python train.py --arch="ecapa_tdnn" --model="multi-label audio tagger" --dataset="single notes of musical instruments (NSynth)" --train_examples=184686 --noise_aug=0.002 --hop_length=160 --spec_augment=true --kernel_size=5 --init="kaiming_normal" --max_grad_norm=1.0 --max_steps=2800 --epochs=1.0 --lr_schedule="step"
Rows from block 11 of a small multi-label audio tagger, named by matrix and row number. Each number is 500 + 40 x the weight over its row's rms, rounded and kept within 0 to 999. All counts start at 0. Numbers have three digits each. After the name is the row's rms in percent of the matrix's.
After each channel's rows are labels from the 100 clips, of 14976, where the channel reaches its highest value: "strongest on" is what is common among them; "loudest band" is the band of the loudest frequency at the time of the peak. Only what is clearly more common there than usual is listed. The data: single notes of musical instruments (NSynth).
# c30: last pointwise conv (model.blocks.11.c3.0.weight, 384x384x1), inputs 128-255

c30.250 108:432469499470525479535554532466549534497543494467475566468484516489559456472466472469441546531479504465500484446483437486512494526470518502488456507483524493498442527459405405503522441509497467496533441363546497447455518476422521461506529422447451423504471455527433439469479440415515477563489442530437478503478435548460498458422458459494449503470527452475504475411540539512526546524449
strongest on: pitch class D; octave 7; note: D7; octave 6
loudest band: 2000 to 4000 Hz; 1000 to 2000 Hz

c30.346 100:493491449513492493462500463503515430495461575515510520495476438477494536481560497466485420497550484461513456498512508513546522473517426442488516520589502526448505503522578530572580487525499525506459463414428413513454489489452534512523503458442437477446449466514389487464483503488502470523529537479469516462475463480445500542493489503475485493478505481494566516523434455403532523514503
strongest on: octave 5; acoustic; pitch class F; note: F5
loudest band: 500 to 1000 Hz; 2000 to 4000 Hz

c30.303 089:488446443523440552453427475575462503524488512524512431437464484436498417490452495478523513436505436434487497596457514538438483471483480428539487457578543527506535480451447488470474512487516440515521535464430531515469522471455501513517576515492449509486492453552476524542435466473535463474444473440511444504455475480551463542435513492467476479472481506455445478436506485467480449485511
strongest on: acoustic; octave 5; string; note: C#5
loudest band: 500 to 1000 Hz

c30.11 106:516530439546492459436441502537555469526502585484530492442428526564478514483512481527442581462555487440478509448516449478521464464418451447504479508531480463520511415497530537484466451445497537512489487478406494463443449456480452428472512436486504457443436448509521483446484470521479450446537465421431500460512491536415508433489488534415485469480519418397455486470487511471444398504525
strongest on: octave 3; pitch class B; note: B3; pitch class: C#
loudest band: 250 to 500 Hz

c30.43 110:498475547463571503445516494538479544502495519467491566555468476489551471517457501484508443534522501477482421499482480430561489536586537430487467551485495435506527494516458536513547559453542557522458540493484479455506479492502471501477602431443448473465496498487438481536479440436441428487467536515433492482521470491469472498459488473474469509507449472473488408501490518507497397446466
strongest on: pitch class G; octave 3; note: G3; note: G4
loudest band: 250 to 500 Hz

c30.271 107:441496528486456445491402460473491479533534496538519493525489511545459454453501462391488518435563459490511465501451463520496539550514475533491448533487468516475510520522525469566513543560530549552484500482435488489515549472417527468493482454415438490516501507509531498497508485426412492471479448490466505392511440504484452506422459477494483513426500541531477484575559503509520532490516
strongest on: octave 5; mallet; pitch class: F#; note: F#5
loudest band: 500 to 1000 Hz

c30.355 116:442496452472500512469463492463446526556449527525483480500490478506535508492541476468498458466555469450593491508416496508562550486520449541529523415498558503424490532514554539563540495500528497475508426474512471460517510476484498470446554516457471602435476448427402500534449467501531485462428481469475515550542582566479525509533502466485437561447557488514439487484505532468500487515550
strongest on: octave 3; mallet
loudest band: 2000 to 4000 Hz

c30.228 097:445499507527516486501518473452466564513440505546468479488456487452467433519472524436542491484558493499451483479465510499523523439529462464463478433450441476516463507493558411504479481546470437452501489399504471441522502423450434474473567517483520541462529428503515497490524434459466439511480496484483474422393575461439506510516483476478496502530542541511473532551510494512502535466521
strongest on: octave 6; pitch class C; vocal
loudest band: 1000 to 2000 Hz; 2000 to 4000 Hz

c30.201 105:415530486438518567466535364514452486441452581492522477506511489556466462439479453459493484490537503488489484406404455507576510463557451522473460482552553548470418534526485522539548476468529513532465576501501518484462485491464519475483527491498473457467533433457442563512487479447504513498519448550535486556494457529495571510492462455463463478511456418499509474398485485484428505515524
strongest on: acoustic; brass; octave 1; octave 2
loudest band: 250 to 500 Hz

c30.258 115:471476449493443440516555621480512513558515513472458481413491497506557465512499520432516436497487485464501469501495478459503519451482529449529578468527505531458501458471486494497475478463520491442412547514516455529478525484444443483592491503515491515482525489462457489472430507538526510485439487458507446464432482488559571559457461472468434568464505499461462544426469502475400535584535
strongest on: octave 7; guitar; pitch class G; note: G7
loudest band: 2000 to 4000 Hz

c30.302 099:501489437464489537478520445488479528455484545523488519428479399512513518500511488428461520469504538435483445471494450522474514496493420534500508541453530449525494474481454518412499519507506518527498478473507502477472509468466504492516538540511538509388510537465505475414472453500500424492436456506482493511495497470499510500484482510425474537415437512447510511488517545490471441443451
strongest on: octave 5; source: acoustic; pitch class F; note: F5
loudest band: 500 to 1000 Hz

c30.76 097:459521534482470506458458474498505534467514447511423491480489472497488503452472517447519543415526456508539515487412465444472454532534485502507518459464472501447468420508504503553524429498475532475449499457449501480509528516454484516512535470470520583520460439410544484489547464492436486484459532481484481436469464481453456503485510506503454491520479500520513459518489504416475470483415
strongest on: bass; synthetic; octave 4
loudest band: 250 to 500 Hz

c30.237 109:463519443497530516502469500547441511442487538452511481462452547488471467501485523397509505457459477453550472490502432481517456455511465501561476523522498551555571569452495459514471490462525518538534505489454462501438481439469480476597465521471440412445498436508460545424482452479446474512506514443454428453452517495500470466471496500459517457546541441490454481475424489517442476519494
strongest on: acoustic; octave 3; brass; pitch class: D
loudest band: 250 to 500 Hz

c30.223 099:496483490473498507463496447463564497477422441474394516462481506529497439518478453498483471471502479462493435420427449462521601514527476503490566498555568510480526519550597462462486530509422506502435479437442478496449454450506525564443501522459429448496456485474441481523491499472440506436471534436415438495498476444545525517484525483513508515517514518510431521554450472551521518476493
strongest on: pitch class F#; octave 7; note: F#7; note: F#3
loudest band: 2000 to 4000 Hz

c30.217 093:477470500526475434486584502510499499480462489551493515464532502503461474523444485559490543454446564519491521483442532506527548433484538447423518468520450542486464478444526489420457454509488503541490503503495448489519424456512465509453538471468460530467480415601530467432451418478444434517561506519489488463470533508494514454433502407482474529557426444452577427401495506587535486575500
strongest on: electronic; octave 4; organ
loudest band: 250 to 500 Hz

c30.220 110:460446500499519500464427438500510520532599521441555534471441483493448497462561464503491522451443479458487513492477533517456437463494443522511485522493517530519478460493469470490504550429424469487540508443470448470479535467445462443469501547510481461497461477531508493502414467543437483445521499472522455551501546503492481486502406490485489489553499484392546536536501452462524464525526
strongest on: octave 5; pitch class C; note: C5; vocal
loudest band: 500 to 1000 Hz

c30.96 097:485413546522551470489450470518502516534464559499555492424460441557505476549469447444459442470480485463484514501497488532495468482493492419522478432478506490425511477526471490507501405534549494560467533487455492429466445486472505493445487493497524496495494499514553500465463439552447461450453486448464461437491415535512455491495459457434522511466484485466524575511498529466451511577429
strongest on: octave 4; pitch class F#; pitch class D
loudest band: 500 to 1000 Hz

c30.63 099:440476515503506473466511479488521451451522497433479558532483469480528506501494490480497454429557537515523468513514502528517439429517541499506465496487472482495481441486468511599450546481442509480517403480457505461476446491498488543504482395466477402491459471494547512459440471433487474468529503455453493453534470545466464482488530481490478537511491510454589497503525437443477496501387
strongest on: acoustic; mallet; octave 7
loudest band: 2000 to 4000 Hz

c30.145 094:469505498528440525472442491472499550529477479463485439458516507492476505520455499530491534483512488526507476513408525565505557509514470414492461533465508477396486493460501522544517522521475463469503498406479477522470475508452455414472505532424410549466518494476416489505518490549447468476460482483460529510398539462502534478445491428452447533463558501507443443413451492553503521522535
strongest on: octave 5; mallet
loudest band: 500 to 1000 Hz

c30.14 107:515456548412475529470517446468459479501530505520505516446475463452441482551471456529554484496501549463471447516478462479408481508467432422559519504524504425468528476471516553455455512486501499497533449460428461471498509497455433526529488497498477494500474482460480550458467454506479393507490518493455499485487515537496470500529436494429531460545484485508430482441493477462444433526527
strongest on: guitar
loudest band: 500 to 1000 Hz; 1000 to 2000 Hz

c30.257 102:425441509448607486506489421503517481565570478544554495495535473505442470507473494434446501542512468535573490562430480484464517481517503484468526537463531462506446487462560539535555475482481521497488499432506473502470473487489513460511458431497460455515470452506467552506458463443470476524476448484465548463472464610403472524482507413549464443464509522535511478548501494457512488466517
strongest on: pitch class D; octave 7; note: D7
loudest band: 1000 to 2000 Hz; 2000 to 4000 Hz

c30.154 105:456467475487520454393466492510421566536512511435496542498536448447528547489505568460569464478508503477485505434475548551505509501476484502509456530470482435532435493521472523548455465493463479519521533478460509485459420556476538542439489423529436480499417485485475550453466453435501526490415503573504517456460476532484541471499488476505487512527465529509464477443500479479457493483459
strongest on: acoustic; string; octave 4; pitch class: C
loudest band: 250 to 500 Hz

c30.187 097:435460528509468546504442500470488477462521541524491538471493473528527440517578461454500553492537559456471453471431487551494486522529499445484485514430514460499459447437516518491536459507464506538499507459519505510498490498522480545501577576584493523498554455512504492505498562496486458468466486444480531500468554490449539514566508507425463490469439526479512503573481548413470470506533
strongest on: octave 6; instrument family: guitar; mallet; pitch class E
loudest band: 1000 to 2000 Hz

c30.58 104:509452484469500448427420507508496442541504550431509492451527526480457515467486517493473575420509471497471450514546494442454511469493488474522492457491425455517446514501471486535497445489412517468435563464496477462470494495525491494512457508506519586454439484532508480391468500483489487504403438448406519477446605465454491478465491510435454479559464432497449514497479531516503402469521
strongest on: octave 5; pitch class C#; note: C#5; instrument family: mallet
loudest band: 500 to 1000 Hz

c30.119 091:476499507458507514474594469518517539476487532501515514480476457485443551508484551466524490511505522474434494514486513460443546461433423503490449524577489508495498457476495511468554536504477461456427554492481442413458496490500461488512445494498420449491516491501462451477517506525500483459505470399474412494445485458480430477490459508533479519514492456519559513463450482517482422514519
strongest on: octave 3; note: A#3; pitch class: A#; pitch class F#
loudest band: 250 to 500 Hz

c30.4 085:459488502500501532534499478472493583404491560432463536473581527534444498466468479494527539537389550484445475458432537485509543513506461459506476438501436463533545516537540454483493522499522555544399514511445482445529457520501503502431533499453517465508469456551488491531451492508489410547501439540476489548473531406445525472513523479520471530476477578470472422462479522526467526514436
strongest on: pitch class F#; octave 4; note: F#4; instrument family: mallet
loudest band: 250 to 500 Hz

c30.127 090:518489626466525522513527441514484475554515486485461504502528443487473490534464484528476408413505463472514456532470537458466481468516500427496494456584472509528508498383566528467458485508545521483541474448440495462495460465490552466494500523515477533528486453482537523392425495527428433554551505484429534460486453498433507521484531498507495493389492528487464466487483486519519522455520
strongest on: organ; octave 5; pitch class C#
loudest band: 250 to 500 Hz

c30.277 095:499459473516486546446508492445523497511498473512473476526449458535522484463482392506508452474509465399501502491462488531450501476493540488486486427463457472393528508479525500421379521562530541636461457462473460513520455461557450572507566498435485494481518501490482476484420458494519534486490485509511551420507555491506469472547458497505470521485562546502511468528481498447548501502519
strongest on: pitch class F#; octave 7; note: F#7; note: F#3
loudest band: 2000 to 4000 Hz

c30.193 096:469518470440494452477410548448516421538546557543469471454459483548497521478497483522475478399490454451569552431530461522497538470516526538479556560535511426511489503450439511502453479481410513468460515520492534497457436499476462456445523495462463429531492512518541550510453449442468491531482434477493563502482533595542488475420480481472476520440485521541519490540488532469456500494478
strongest on: organ; electronic; pitch class D
loudest band: 250 to 500 Hz

c30.382 102:535470560518507475485537447524462469544514488532551504388507453481466466500467460548500479457498467511455417466460532548493563474507495477474474539515501466435540532503630476490517486543515509497524516458494505477540495426445450450418471500471475524493503520447571472473502461584406513467471485489493490540483601507521549531393503486409530472568516496541454504509495541551479480541481
strongest on: electronic; octave 4; organ
loudest band: 1000 to 2000 Hz

c30.97 098:526459526449442527484477500515436504586483478458489523583468474501525402422455476468511435490476502442513438526445473514549532501480476414474520544525500439498513520453564498560539530531433482496508553549490537469456460525470500467465519465416491510461525511524429491508466460457448464481483483474425434465470511521494588527506586448483410527505444481480528478478493538501517436457496
strongest on: synthetic; bass; octave 4
loudest band: 250 to 500 Hz

c30.248 102:530470489447477480473532428465572458520513510564482467462483484509438454455557481517451484491460498458530505520441479542557572515461511474486549504440510526499512497480581534492533494464452516538447537513511477509489459520443499435473551490413518584431462398495534430517544499491527440491447541432508499452484552573494579462538464529490452501497537441451502511517512526501452462490526
strongest on: octave 7; instrument family: mallet; pitch class C#; note: C#7
loudest band: 2000 to 4000 Hz

c30.262 095:503423526421489476437478524542492519542505473550534560488497463507521488540431494428464443519475448458465427495520455488597460476468498478523479460569511510494571485440535527435475520484525531581462485554476461457483487474472488483475535497438439451453512489545495509500552502543513534493545485493492499407444473460425506549474529439447518453414542491488491508476486505527459472518532
strongest on: bass; synthetic; octave 4; pitch class: G
loudest band: 250 to 500 Hz

c30.129 110:489441490542465466451450456494534496511485492466561572431501444509481525515481437476571471503466490485534449541433438528550446554527395478476481507501544467474515524495415451569495536498559552463484444463450451483496503514470484604472566425425485478446469437483449485506508440462474468451502529544532439485423496505533477563533487491555492469499498505513466433515462481548509457539455
strongest on: pitch class G; octave 7; note: G3
loudest band: 2000 to 4000 Hz

c30.103 098:463492467525416454474513509555490475427405539484529528520465442516508502514525491522506551485540483474374488492478480557459500517515484532413483496479470485445471459478456526540532513505456508578505451444492406505467419489400479420549497532491464525409523458508419485464507476554493469493485486429458480525500473459530504524526458506525478509517481487488535403401572556533489466542545
strongest on: pitch class G; octave 3; note: G3
loudest band: 250 to 500 Hz

c30.194 111:469491501500507518450486544507486509531449440495525467461507468512534485457503496478519473477496388433577499512509477506559505489443549531476433436538473490497482502508559513461472535613493534512488509533513443462470484524497507516459489494481496529523511412466542466529474403496504497426434469429439521450442543507480546462529486510494471520441539545526506500511499425519447439547557
strongest on: organ; pitch class D#
loudest band: 1000 to 2000 Hz; 2000 to 4000 Hz

c30.2 100:450488488489481458451442488502541475540540493452508508564476574580512523495507453489465481492436496474550481480460509508485495515534492532475503500481375494495518471474495511472456461540488503530456526559452442502495528526479476487482587470513506595516509501482482530504475503461469447505394536494467506509513572455465499440490480478502483466452494480430480449500439552481519476452447
strongest on: octave 2
loudest band: 2000 to 4000 Hz

c30.115 099:486513516462431508507546541514524543560489406487427499458554466475504509433524538472483459497412509513569491526498461479578511500541461492485610536545525515440494492469541434577482507523510526506452504510486524469431445444432451479534507477477492447546487465500548467500470437575501534467475479445417449456479561453455513529495499449466482520512390458498548492479389386439420450524471
strongest on: octave 4; mallet
loudest band: 250 to 500 Hz

c30.368 095:508506463530570515455494526541480529463561467464546515480513434570512444505470485498467540527415417488513559486446476554489573530569480516479482506492536432446529560432511531459554466507500534476454443476516446512529453412488525535441519460424496491467532447474481515485441484536465470558449516483486462494488491487455429525441505532458522504481481525549517485537495479507486499570441
strongest on: octave 2
loudest band: 250 to 500 Hz

c30.374 101:480538571479424513503478516407455462515503448447461513515525506547559439531493481455532517497488469458563533449486448456457495544396496480433506473463473487463480482472469470465473470516538479497377518485500484500452520490483428446495489496418458539479445535441462457505498484492483488487468455486437433524468498457421519456476511441460463496508475502504523496477501542487466469476443
strongest on: electronic; organ; pitch class G
loudest band: 250 to 500 Hz

c30.234 128:486496548457533522457545488474475459494481497540440456534468516437515491507523479509605478476495480471546522499429501519601510495509470466427531457505537432525467481503576461518526559626516541489489507466492503455520516483544530463446516506450454530518484507454480470471495472485455494489459482466500528517423442461496562425539496478484444536464545475503514478467521467520510481498510
strongest on: pitch class G; mallet; octave 7; octave 5
loudest band: 2000 to 4000 Hz; 500 to 1000 Hz

c30.46 092:492505487591441466502467475554431542434418553548517452492462478465496504487489483461521463522438487483470513440485481548482490497479587555492491517460484512518449483488427547521445425514573432506506495486484486475467434475469484497474515488439494442466439495437551475547519471566464459478505489458566462473490447469404515495471455503504502516550499374545489473586482487503559483512445
strongest on: octave 6; pitch class A; keyboard; note: A6
loudest band: 1000 to 2000 Hz

c30.48 090:428496480484432466487525495509468479528505410532513522529443507488479407522425497522478439504458458432556464492562422485536485429522445495509460486518411419505512544555395467516521532520505464459551416413520477407493437497426474426561559420467518519509526486507535533507477522419527389443435462519455464451504548502487454542493561468468502451535468517455469468513470473467516453505552
strongest on: organ; pitch class F
loudest band: 2000 to 4000 Hz

c30.254 114:499485567491462446551539476492462442574465492498488511515520518433530472432480471485556493480472572454517456516411481497530418421463459458471517457557545499528473454514493450568526531493487493488481539515484502489457447479490467471513491553458530578478463509440435459483450511510499470435462518428518564516482505481466516517422516490488445530500563501513504450420485464511469549429487
strongest on: mallet; acoustic
loudest band: 500 to 1000 Hz

c30.28 096:515394505467438496427541493507508444570465485547467506411504515533520494510488546446485438498495563414504474462461469394515522498524455444446513461494495524480486460529515439518539482452496504536456468486487521450450469470527472470462462509513532563464557442458464489503493459434501476424488558464508574477585576542472559462480467568457388467481556512496486492471505521471419474409503
strongest on: mallet
loudest band: 500 to 1000 Hz

c30.310 105:479478484502482545419449526521507509462423542464483539493440456505473458499491471453493473476468482494492474417472510526457460444488507435498482558476476472559422526497475453551481471538526489547490509447513530442457463471442517457479496514489478483470513523512486562492448481523476454524478440426497455456511495460493480399464505552459493438501572446527450435497431551519451407468508
strongest on: acoustic; mallet; octave 6
loudest band: 1000 to 2000 Hz