Rows from block 11, named by matrix and row number. Each number is 128 + 32 x the weight over the matrix's rms, rounded and kept within 0 to 255. All counts start at 0. Numbers have three digits each.
# c10: first pointwise conv (model.blocks.11.c1.0.weight, 384x384x1), inputs 308-383
c10.155:062161067113118131159074134111045148130120142120106160164130120077156109112127105183172179095194154126182136101104142092173175186133141073144163125122143125153167025163158074135118119157147106072095088107137127102088210102194097
c10.156:126092105043099082115131131116143125134128142097129142151129148097104135146115147120132092098141130127100090121128118144122108105162124163149169136142166119118111141144132048149138179109146122151148128169129159110137098152140142
c10.157:132127143189147094150182124116088169140189210138145111127118112111117073164112177129073099140130115146101162102158121140112099088142116080140126066160107058144155106112142120177114123087102109109073156121084107110160063103096152
c10.158:116090134125169147140112133101103099098149152187121106113141178090104084091113112088146146161103136100168139144114158133147091101107123158136112123121131145169105162176148103114133105114132092149066163107119091055109130129098167
c10.159:143099146102157100197134117104098118196163112135086142051117201152131070116075169127152165081069141115158151087110151135127120137139078181159136131118128151135173073085096140112131144149117121072166103087184134152146086187105141
c10.160:115112173142117129063137155078144116135089116145097103136143174126082131127144092160124147150150106096122132125121144123159165127127081187122182150106127106119110105105151110097166122124117073097158071183113084137140081111051056
c10.161:117120120110170114169148070115124142077115169080144208180148142145100077199140117119177152122185174129246102127074123066128156155168087152178170096071077192106173015175048121176149162109217170123143123162110072125149125134089113
c10.162:095129166119185114088081082121146087124178198176137178148094131096155124139169166085162204142141124123095146147062179156116111131136112118133155113077171108114117176177154121139116092149172147155149096118129160042154095177170124
c10.163:121152113105153121137160098137158116163104097061098138129126134093155166091114136134115108150160158149083142121151124082094116106145136117120075131118156146120149138140130127125108134139133129120112109106139127144125121094118119
c10.164:123140094131059102072064107136173187135124071090114144145124060122139152079170136105144058152157083152123180120123090077133097124157138126138074115106144121079122121151157131157081066152073113050145152159131166111072202151108116
c10.165:118195103134104114100153124146129134145139171097084130167134155116170134116129125149137182154143128094153134145132149145130033149144168193185150111073117185066105056136126070136092182151146163105134136143139182156171130115154121
c10.166:162093121182158113165146174127122131080150050169095106100096136117145187133194127174129133172100157134120135167152159129144173182150089181107115136138117093106116107117106132133136179107136143166082038115121100133101044166121165
c10.167:120127163171159119123163172113158122141121178141167154107113153124128158100022136171099146143136089108134140119143078149132151169088132171212165146131163146141105179132141119111157176170182115133142135189126122109157133100150135
c10.168:119100123131171099133082174106155100153164167132116123162103155099192173114117174126170152129103175100114112175125141090174078131126146173091125161160128087088144086120127111156103170090138116157077130171137182114071083206089116
c10.169:128151129149079090122075096063082166131120097111116117104087126132072121158160129121098069097158135160131119126138072130123131108155149169142162122134127103106136127083171090101106090122134140135119112084123142079092075204134117
c10.170:135148135109115085111123144127130118142068160180101098152175141155119109129106075135107086117117076157125138105129097100145130129136097179124124092104151123147122154141125158115123153100114159077137143102104152118156144116163124
c10.171:131120136157108137122100167100107132083157108142113104137154080117122103114113090145131160197136111141167130107122141139103149108103142124172108110159137097162138124136095171200126120088148096109092136106131130121141147156163133
c10.172:168140158104124075127139141118088128158151148154140178219194175126105146127103113085151096124113098192117130140116120142108103112100159110065102099163162112102119148156135120122089139141099146135137131110128112126103125058145156
c10.173:144110057104103132142157132135179123129050145115143123162121163110076086084127113102108157140155129123174117120139170097110160135123130140134128101126109145099143126082113165145134162158083156140142095128194109090097144126169124
c10.174:079096144126102134094083107128163124169142176105139158050139093099137125114155131160133163115181093115170116148107093161129138133160158119146193115076074144120127087145100098080112130110118109132137093139158127116120105130138084
c10.175:125133107089070143088101182132128135113090096103126126166156125130150150098055109093130109144133145194118153086089102109147113135169118125150103156129138069127099097142108124067112158122161120103127110111146085130124150183096101
c10.176:117142143116091101088129106130062126100116145121127125094078150152137070144118075120127131127117142105123086145080164105102101111122119164153122130151134129127113139150127127173147111150072124162080133123082143096132102102128105
c10.177:089169102130167143175126121122131163126115135045136115103116089126086128146108064108142127160101142114108078107085113139130083129095113108083107144102104176105132111099117155170087117158125149110153121148146089143181121145122095
c10.178:134107196100176112138139102104104137086138158080125157169156202118155194208154121135161113102130146140191103133102108075131123105171137130138211128117109129095160064110042111134172145141176127118123152155139176132139104157138104
c10.179:081127157098094150087162119111161131123186123102095078133084110107079154135129083093166123097089122093112144081088101167131130128098150105053138106119088130163070182163133130170093108094102128157092077154093149153128082090087138
c10.180:137137117123125127176128142154099135168113156148099150136110141129120088081131127128189113109134181161132146153121137143161129174067158110139184106079121143145084091134109128098123172183137135117117124118206096163120153112043150
c10.181:081130094091097117116129165129104131115138113139122122119159083085146132143112147126157144150114045091124074101088126161116130135121160080095121114090132175118165110103151125158086083071102143106074097136156152150097114129135134
c10.182:117133138129202127142097172109197135142198148107124103150162158105121132131107121132198111167157122110088173115144118137166186142138108118103163148157153115090136086097114133102101174135138038108134145129146120166132109154100123
c10.183:137141115136150081135132125128168147134143113118107117139128179114157137112101160123039118098142186083129169107165108142091154144189113130157121115112177118090115111121119154123143145114181133077085115096168148116112118145113137
c10.184:140080135106159094156124158088109157123118125119158074135109166150159077126120215119138136119124141147144181090133119147119125089125091097176153129124132095108150116128132104142112206135082108133153146158162114163202186189171123
c10.185:156086095179103136171127140136140143153079096133129139122104139137182118126150176157098119111134134103161110120045131109106158076140101084151118151090156109111175148143069112187140103097140185086163124108133165084109098155111151
c10.186:188119119117160111136099113043075160127155123099085163121140121124167162082176189154137110124155108174118126157103120112160158125085180093167147096169113123110136109193116138182121146158149109121119104075140150095143119156140082
c10.187:150126188149088154132166141194149147101170109111084130087163106122119122123126123130134152133135068171137178121119140147144106128123116099172156120143112117091157144118116177185070110162111154183150123121197101164130131125086087
c10.188:135125171096153104136104121087168097161131099096139105127158132158102156163124130119146121137086152159122171142113117118144133113165136159092155133144143119098194125114136145143090112124150164156158147184132204162120094198124097
c10.189:085139112131127144181136127100098106078092118136079165145181150124085121176095131165118194125114098126140096149102143132132115119114109178151134170092172109122124120125123093077142190052132190200164126144112119072114088137140101
c10.190:110118115132139073097141132137107180110075135140160161086154136122182095162107085141135102124159162116167128171125120146120121115147132064117137106124120124147162117111109112103153085079171125128106152176173142184174118146109155
c10.191:165170178207102107110093066051105067158127185175158182137111096177113126130039143090148145183124060086153101089096161113104099126140130185149142154142144165123173069097139128086115158105152154164152124157148087158115134133140093
c10.192:106095172163140061163089103062106125201155129148150137104148123067172154128073104146063128154123084151136218108090119147132142102095103106161130095132159091126161106160127146110197128135194171095122167145072167146119107058184071
c10.193:114178142086114125157082134061156160154141123127135121128144149127112094107132190134123130130152125154108179070098040094107149141127092195134131116075166054105106102055114159120045083107174139175101125127128124144117153185104078
c10.194:112153149139170152111153095097142057117114129116126117126108169124077145106168173088136196120133149109163117130121133138124069098100125175081108116084148150172136151148120157095091169080094122158178091099159126101110145122106109
c10.195:101143134165130119180180122125126082105098170125165093088093157082135145154105178150137137125159130119161172099098134187081146094148102158192194125133079111165123097121106124115111131135160090136186109157102091090124131199149094
c10.196:128122126075139137123128099146129129089129142090154147109123119169180096141087118195130150152160114105124130169150136158191143093076100171136136077101164111134137067150099109118157176134121153126088160164166131082108074142130096
c10.197:141122133140150091171103110133095161144142146118172133116129145098154117122186159181109146106088109166126137122104121121071105151183151180195170092075150134107134100133110105097131120140141139098091140123138140119130145139125110
c10.198:113122109182139113144185139146118157127109102102099154124139140131150129097116145107150169107107175096139119148113120152185151148121153150159162108145115144126066075087159111110141110180164125119121119157148153168123150171125111
c10.199:092114115104069148131125178144079129123094104077081122120087140082106175084183164136150193150116083161126126116122121121076118121153153143137095117085195127122167158128119154168111122103114054181108095071130116056136156125129062
c10.200:120115068124116109115172117070092180121165108111121117086143121150138158143125100128084112118110158101107147106062108142164093139156086104094116110158143102078090115135086109149147159093124102124067142141159162168133128161154123
c10.201:122139144165132081170113144080106132125081167174163174086132154117146075115081124153118117133058135090117086100162131114140118121111097119172134117080100075161112094093176110028098141155128075090134166178134148081125073109120086
c10.202:151110139183155146175101060084133135094064095103115107090118080137124078165161145097133120126088151108139097141165146119117145109086118128118070130139138173095124105086082117150085156123161143093122148116134156125142157158100062
c10.203:050161140078137106102122038124060144097136122115131167131146136139191132111137163130135152138157121137068151142076052122163079084121173150123083114121168134087244033104140121129089187051143089106102087093068133196117118186106086
c10.204:104126130134129152141145083099152096145114131137116112108170140152160097174068102100138147127130155069153124113128112168089132104106085169125096121112115154124083117132131098086075110121130145124180081180088104107142147085116068
c10.205:116112150142136142128117186119047077141138115092108071096131079119088121134138198146114106134092143178157166150105077110144092108139137172100105097145117053098134098095128119108107132138180123110093116142097122168142149116130126
c10.206:095136123162140100110121146118076093168102113155113191113121165144151110140172128161137124104137169112148120185105098187112081124103105112162174081112140066108115126149107082121090123089106144140112133130119093126125085150100099
c10.207:116126124132160082107090135156136080104134101078186134089082143107098112098169086067125147107108144164139130151141111123100095171129100101138053138134121096092090146142105173116185156184117143075122082121066134178114129137051125
c10.208:082122129142119090118172167077164045154108102134089157155072161187137175129115129073146161197107137116122062142133098174173096090117144161121118086041130094136163098083141137123114139095103171140146130112149109059152105126102085
c10.209:091138117141150123165102147091068157092147099128156111161161170110110135158144117121113119118141126108175091095142107172153145105117123125146150123121224145092128162170173107092124133163090045136071101165143128089152113136150097
c10.210:105162164124098148132099134164115154123085165107097120133161090100165152094147123077122100124153090095113113155104117096117156143166089106189075076099114136096159128082153203142123145082122103155099072106081116161093175181130117
c10.211:135114122084122152107114134155125106124109148136127146071103154092093164153135082148115145117108160133095148150080109079099150186076151101162132104160158106116134159143083113091155128084109115101068139136163186202056132069101161
c10.212:136131078123124061117108149141131176150152136116120112154140124115100197130156062128136142072092136149114151170143195106099107153117161081098074110155187078143127162129104142149138168113081140144118126117073138069113179108095168
c10.213:135160134126148184140131191166168125172095135181156093157152084142171097133130165155125183139134112090182126118107180160172130152168157138187135128141145141131096109094182144171129131095148188130137113167117144150166104159143123
c10.214:130114145109137064111110147160092133107132117105122128129126119115189147133142102139104161180129130147137144137164042118133067166082157115166133112101170108137106098142131171092124158128142124074099135077161163106113123173082058
c10.215:140162104141090143166126134117126134186133056138098150161078117128140172120079180120098141171093194115162121164084128152166115096108144136109123104134133109172140109088123085138098107151155128091142136171174141109090092134129071
c10.216:167120104116170073103158130097223110119116144143151132125077126135159151167187125109103089114114135084141111114128113127068163131098148101055082107085115138178092159134157149106116066115079165167112121148149054107110114114097124
c10.217:106087163136137135131106158135100133131058137134210094088111136150101138204093115148072110126149133132125175145143172106111097114129128148122132105107145170152141109119130082058157100090143162154135150136153075110129095149086086
c10.218:092143089134160165074087120112191096105140159143162144141056121115146132128135119177153061151104098156116163143112118129165100129132111159129083128113118125096143151174127077102150121142118112108168159076104092072118102167110188
c10.219:134101142091117100094137188149158129168146130117103106110135124121106124131113119207116136129108144125157127167103097123106161114122089138176134108069150139157136109119136147158091112140061091120141096149162146161150190120154149
c10.220:163138102153130132100081144135121088107164089148137119121141132126140094093164101079153118140086117148134104090083169122109130105090091119065110138162175138141152079183134155115068172152142105135124100099138133060108141137133168
c10.221:108134155136233164165116146124046115152113100083144193091117156130133102058108055131093079165092096165090079144116144081104124058142050137145106080138104062159128148099173114183107133118131144108070132176086132161101109148131138
c10.222:114146148110085165150167092135132137152122161173114182164121158170131126135090138129159139122165170151145096178157173104131140165107154110165138104136135187140154151163213111106171106130132204143138105137148132165158130099136152
c10.223:113131122158140144099107154107090081077117138147092082106149114136101131099127146129166105108125133153125136124128109125103102109106102122130135087108115122184116121147098192105152099148134159111063142124067099100051086082099120
c10.224:160206107127179104154134187090107128136100092152086059099203140109180154090123167150090109188124083097148155156144165131047070111075073066130167080085144124075089097087035183114149170126140118100123112170097117142095140120121091
c10.225:163098131098155140177117099084163143128120114143156120099107132131105138131140096066098147101137118137081115124117107059099130065131131113116118152110114064106136106063114095118104149122116082122083132114146063141112158163094129
c10.226:095122163155079125152122079073177134176091124168127177130111166166161134092156171131095145117097193109085127143174097154146119130178166126109121072125142132094155149178120121128108113131166137154149115133148138154103108121093121
c10.227:067078148125128077107145115150122132133143084167063134137133148136153144124108142120118114155046118199109123125126095138115103136151056180131101079111140099129140090100147186131144161183108155105159145123119112097153147117130064
c10.228:132155069149144114154117173159132139114117131144091141130130172127104080072112117122179165146139121117122142142116144130112131111176143159119143139112179127135132072084102131136113145157243081164062142121159135174112137092127075
c10.229:121095117148150088137159076110114134119126110078102054151088113105138151144164086058138126120081101148125152147138097160100125160082142130122132174069202143136093087130120130149124129119083124141057138180161129112109116075100112
c10.230:173113149105111084127087174133068114120140115095133201086072142116140108137101153174166179209129104140142121137101079143149122127181162147112132155156160100117115087119089108091101110070159178102110116122147109150144109144145142
c10.231:158113140161168117185121150096090153132151101132139137106144131138107086110119089161149196131129130081133158102099052126138127103138125161200088158179097131080160096144161134166076150114176071144084080143161146157135133148147111
c10.232:088125119154107137147092129139147146148123099172160098071146111131147121082146183157186104131118140174103089115089109138093098113109109162116105143118112110119145103128088131181183144143153152138096121169154188122145072159136116
c10.233:161177101103133158118128133090155098122146136109135143094116138153165118107163159115116167109093115105153099110156151119101196160170167131165152061169218131127149137138143084107143101076128129171157140087103065176102153147176125
c10.234:152076189150133105127185121130157116122170114136109111088118123142121066154074118128124133145152177142135111172165118144116133096207126089098094142163123073163129117106075136097196144125140107100086167135150124113176088145120111
c10.235:140131085106181230091101136139123094086112103089144144140106128130083179073109048064114190102162137216146099152087163064115133094097075236142093169073106075149065086105155107085093101104106066220099099109110169119105108137096152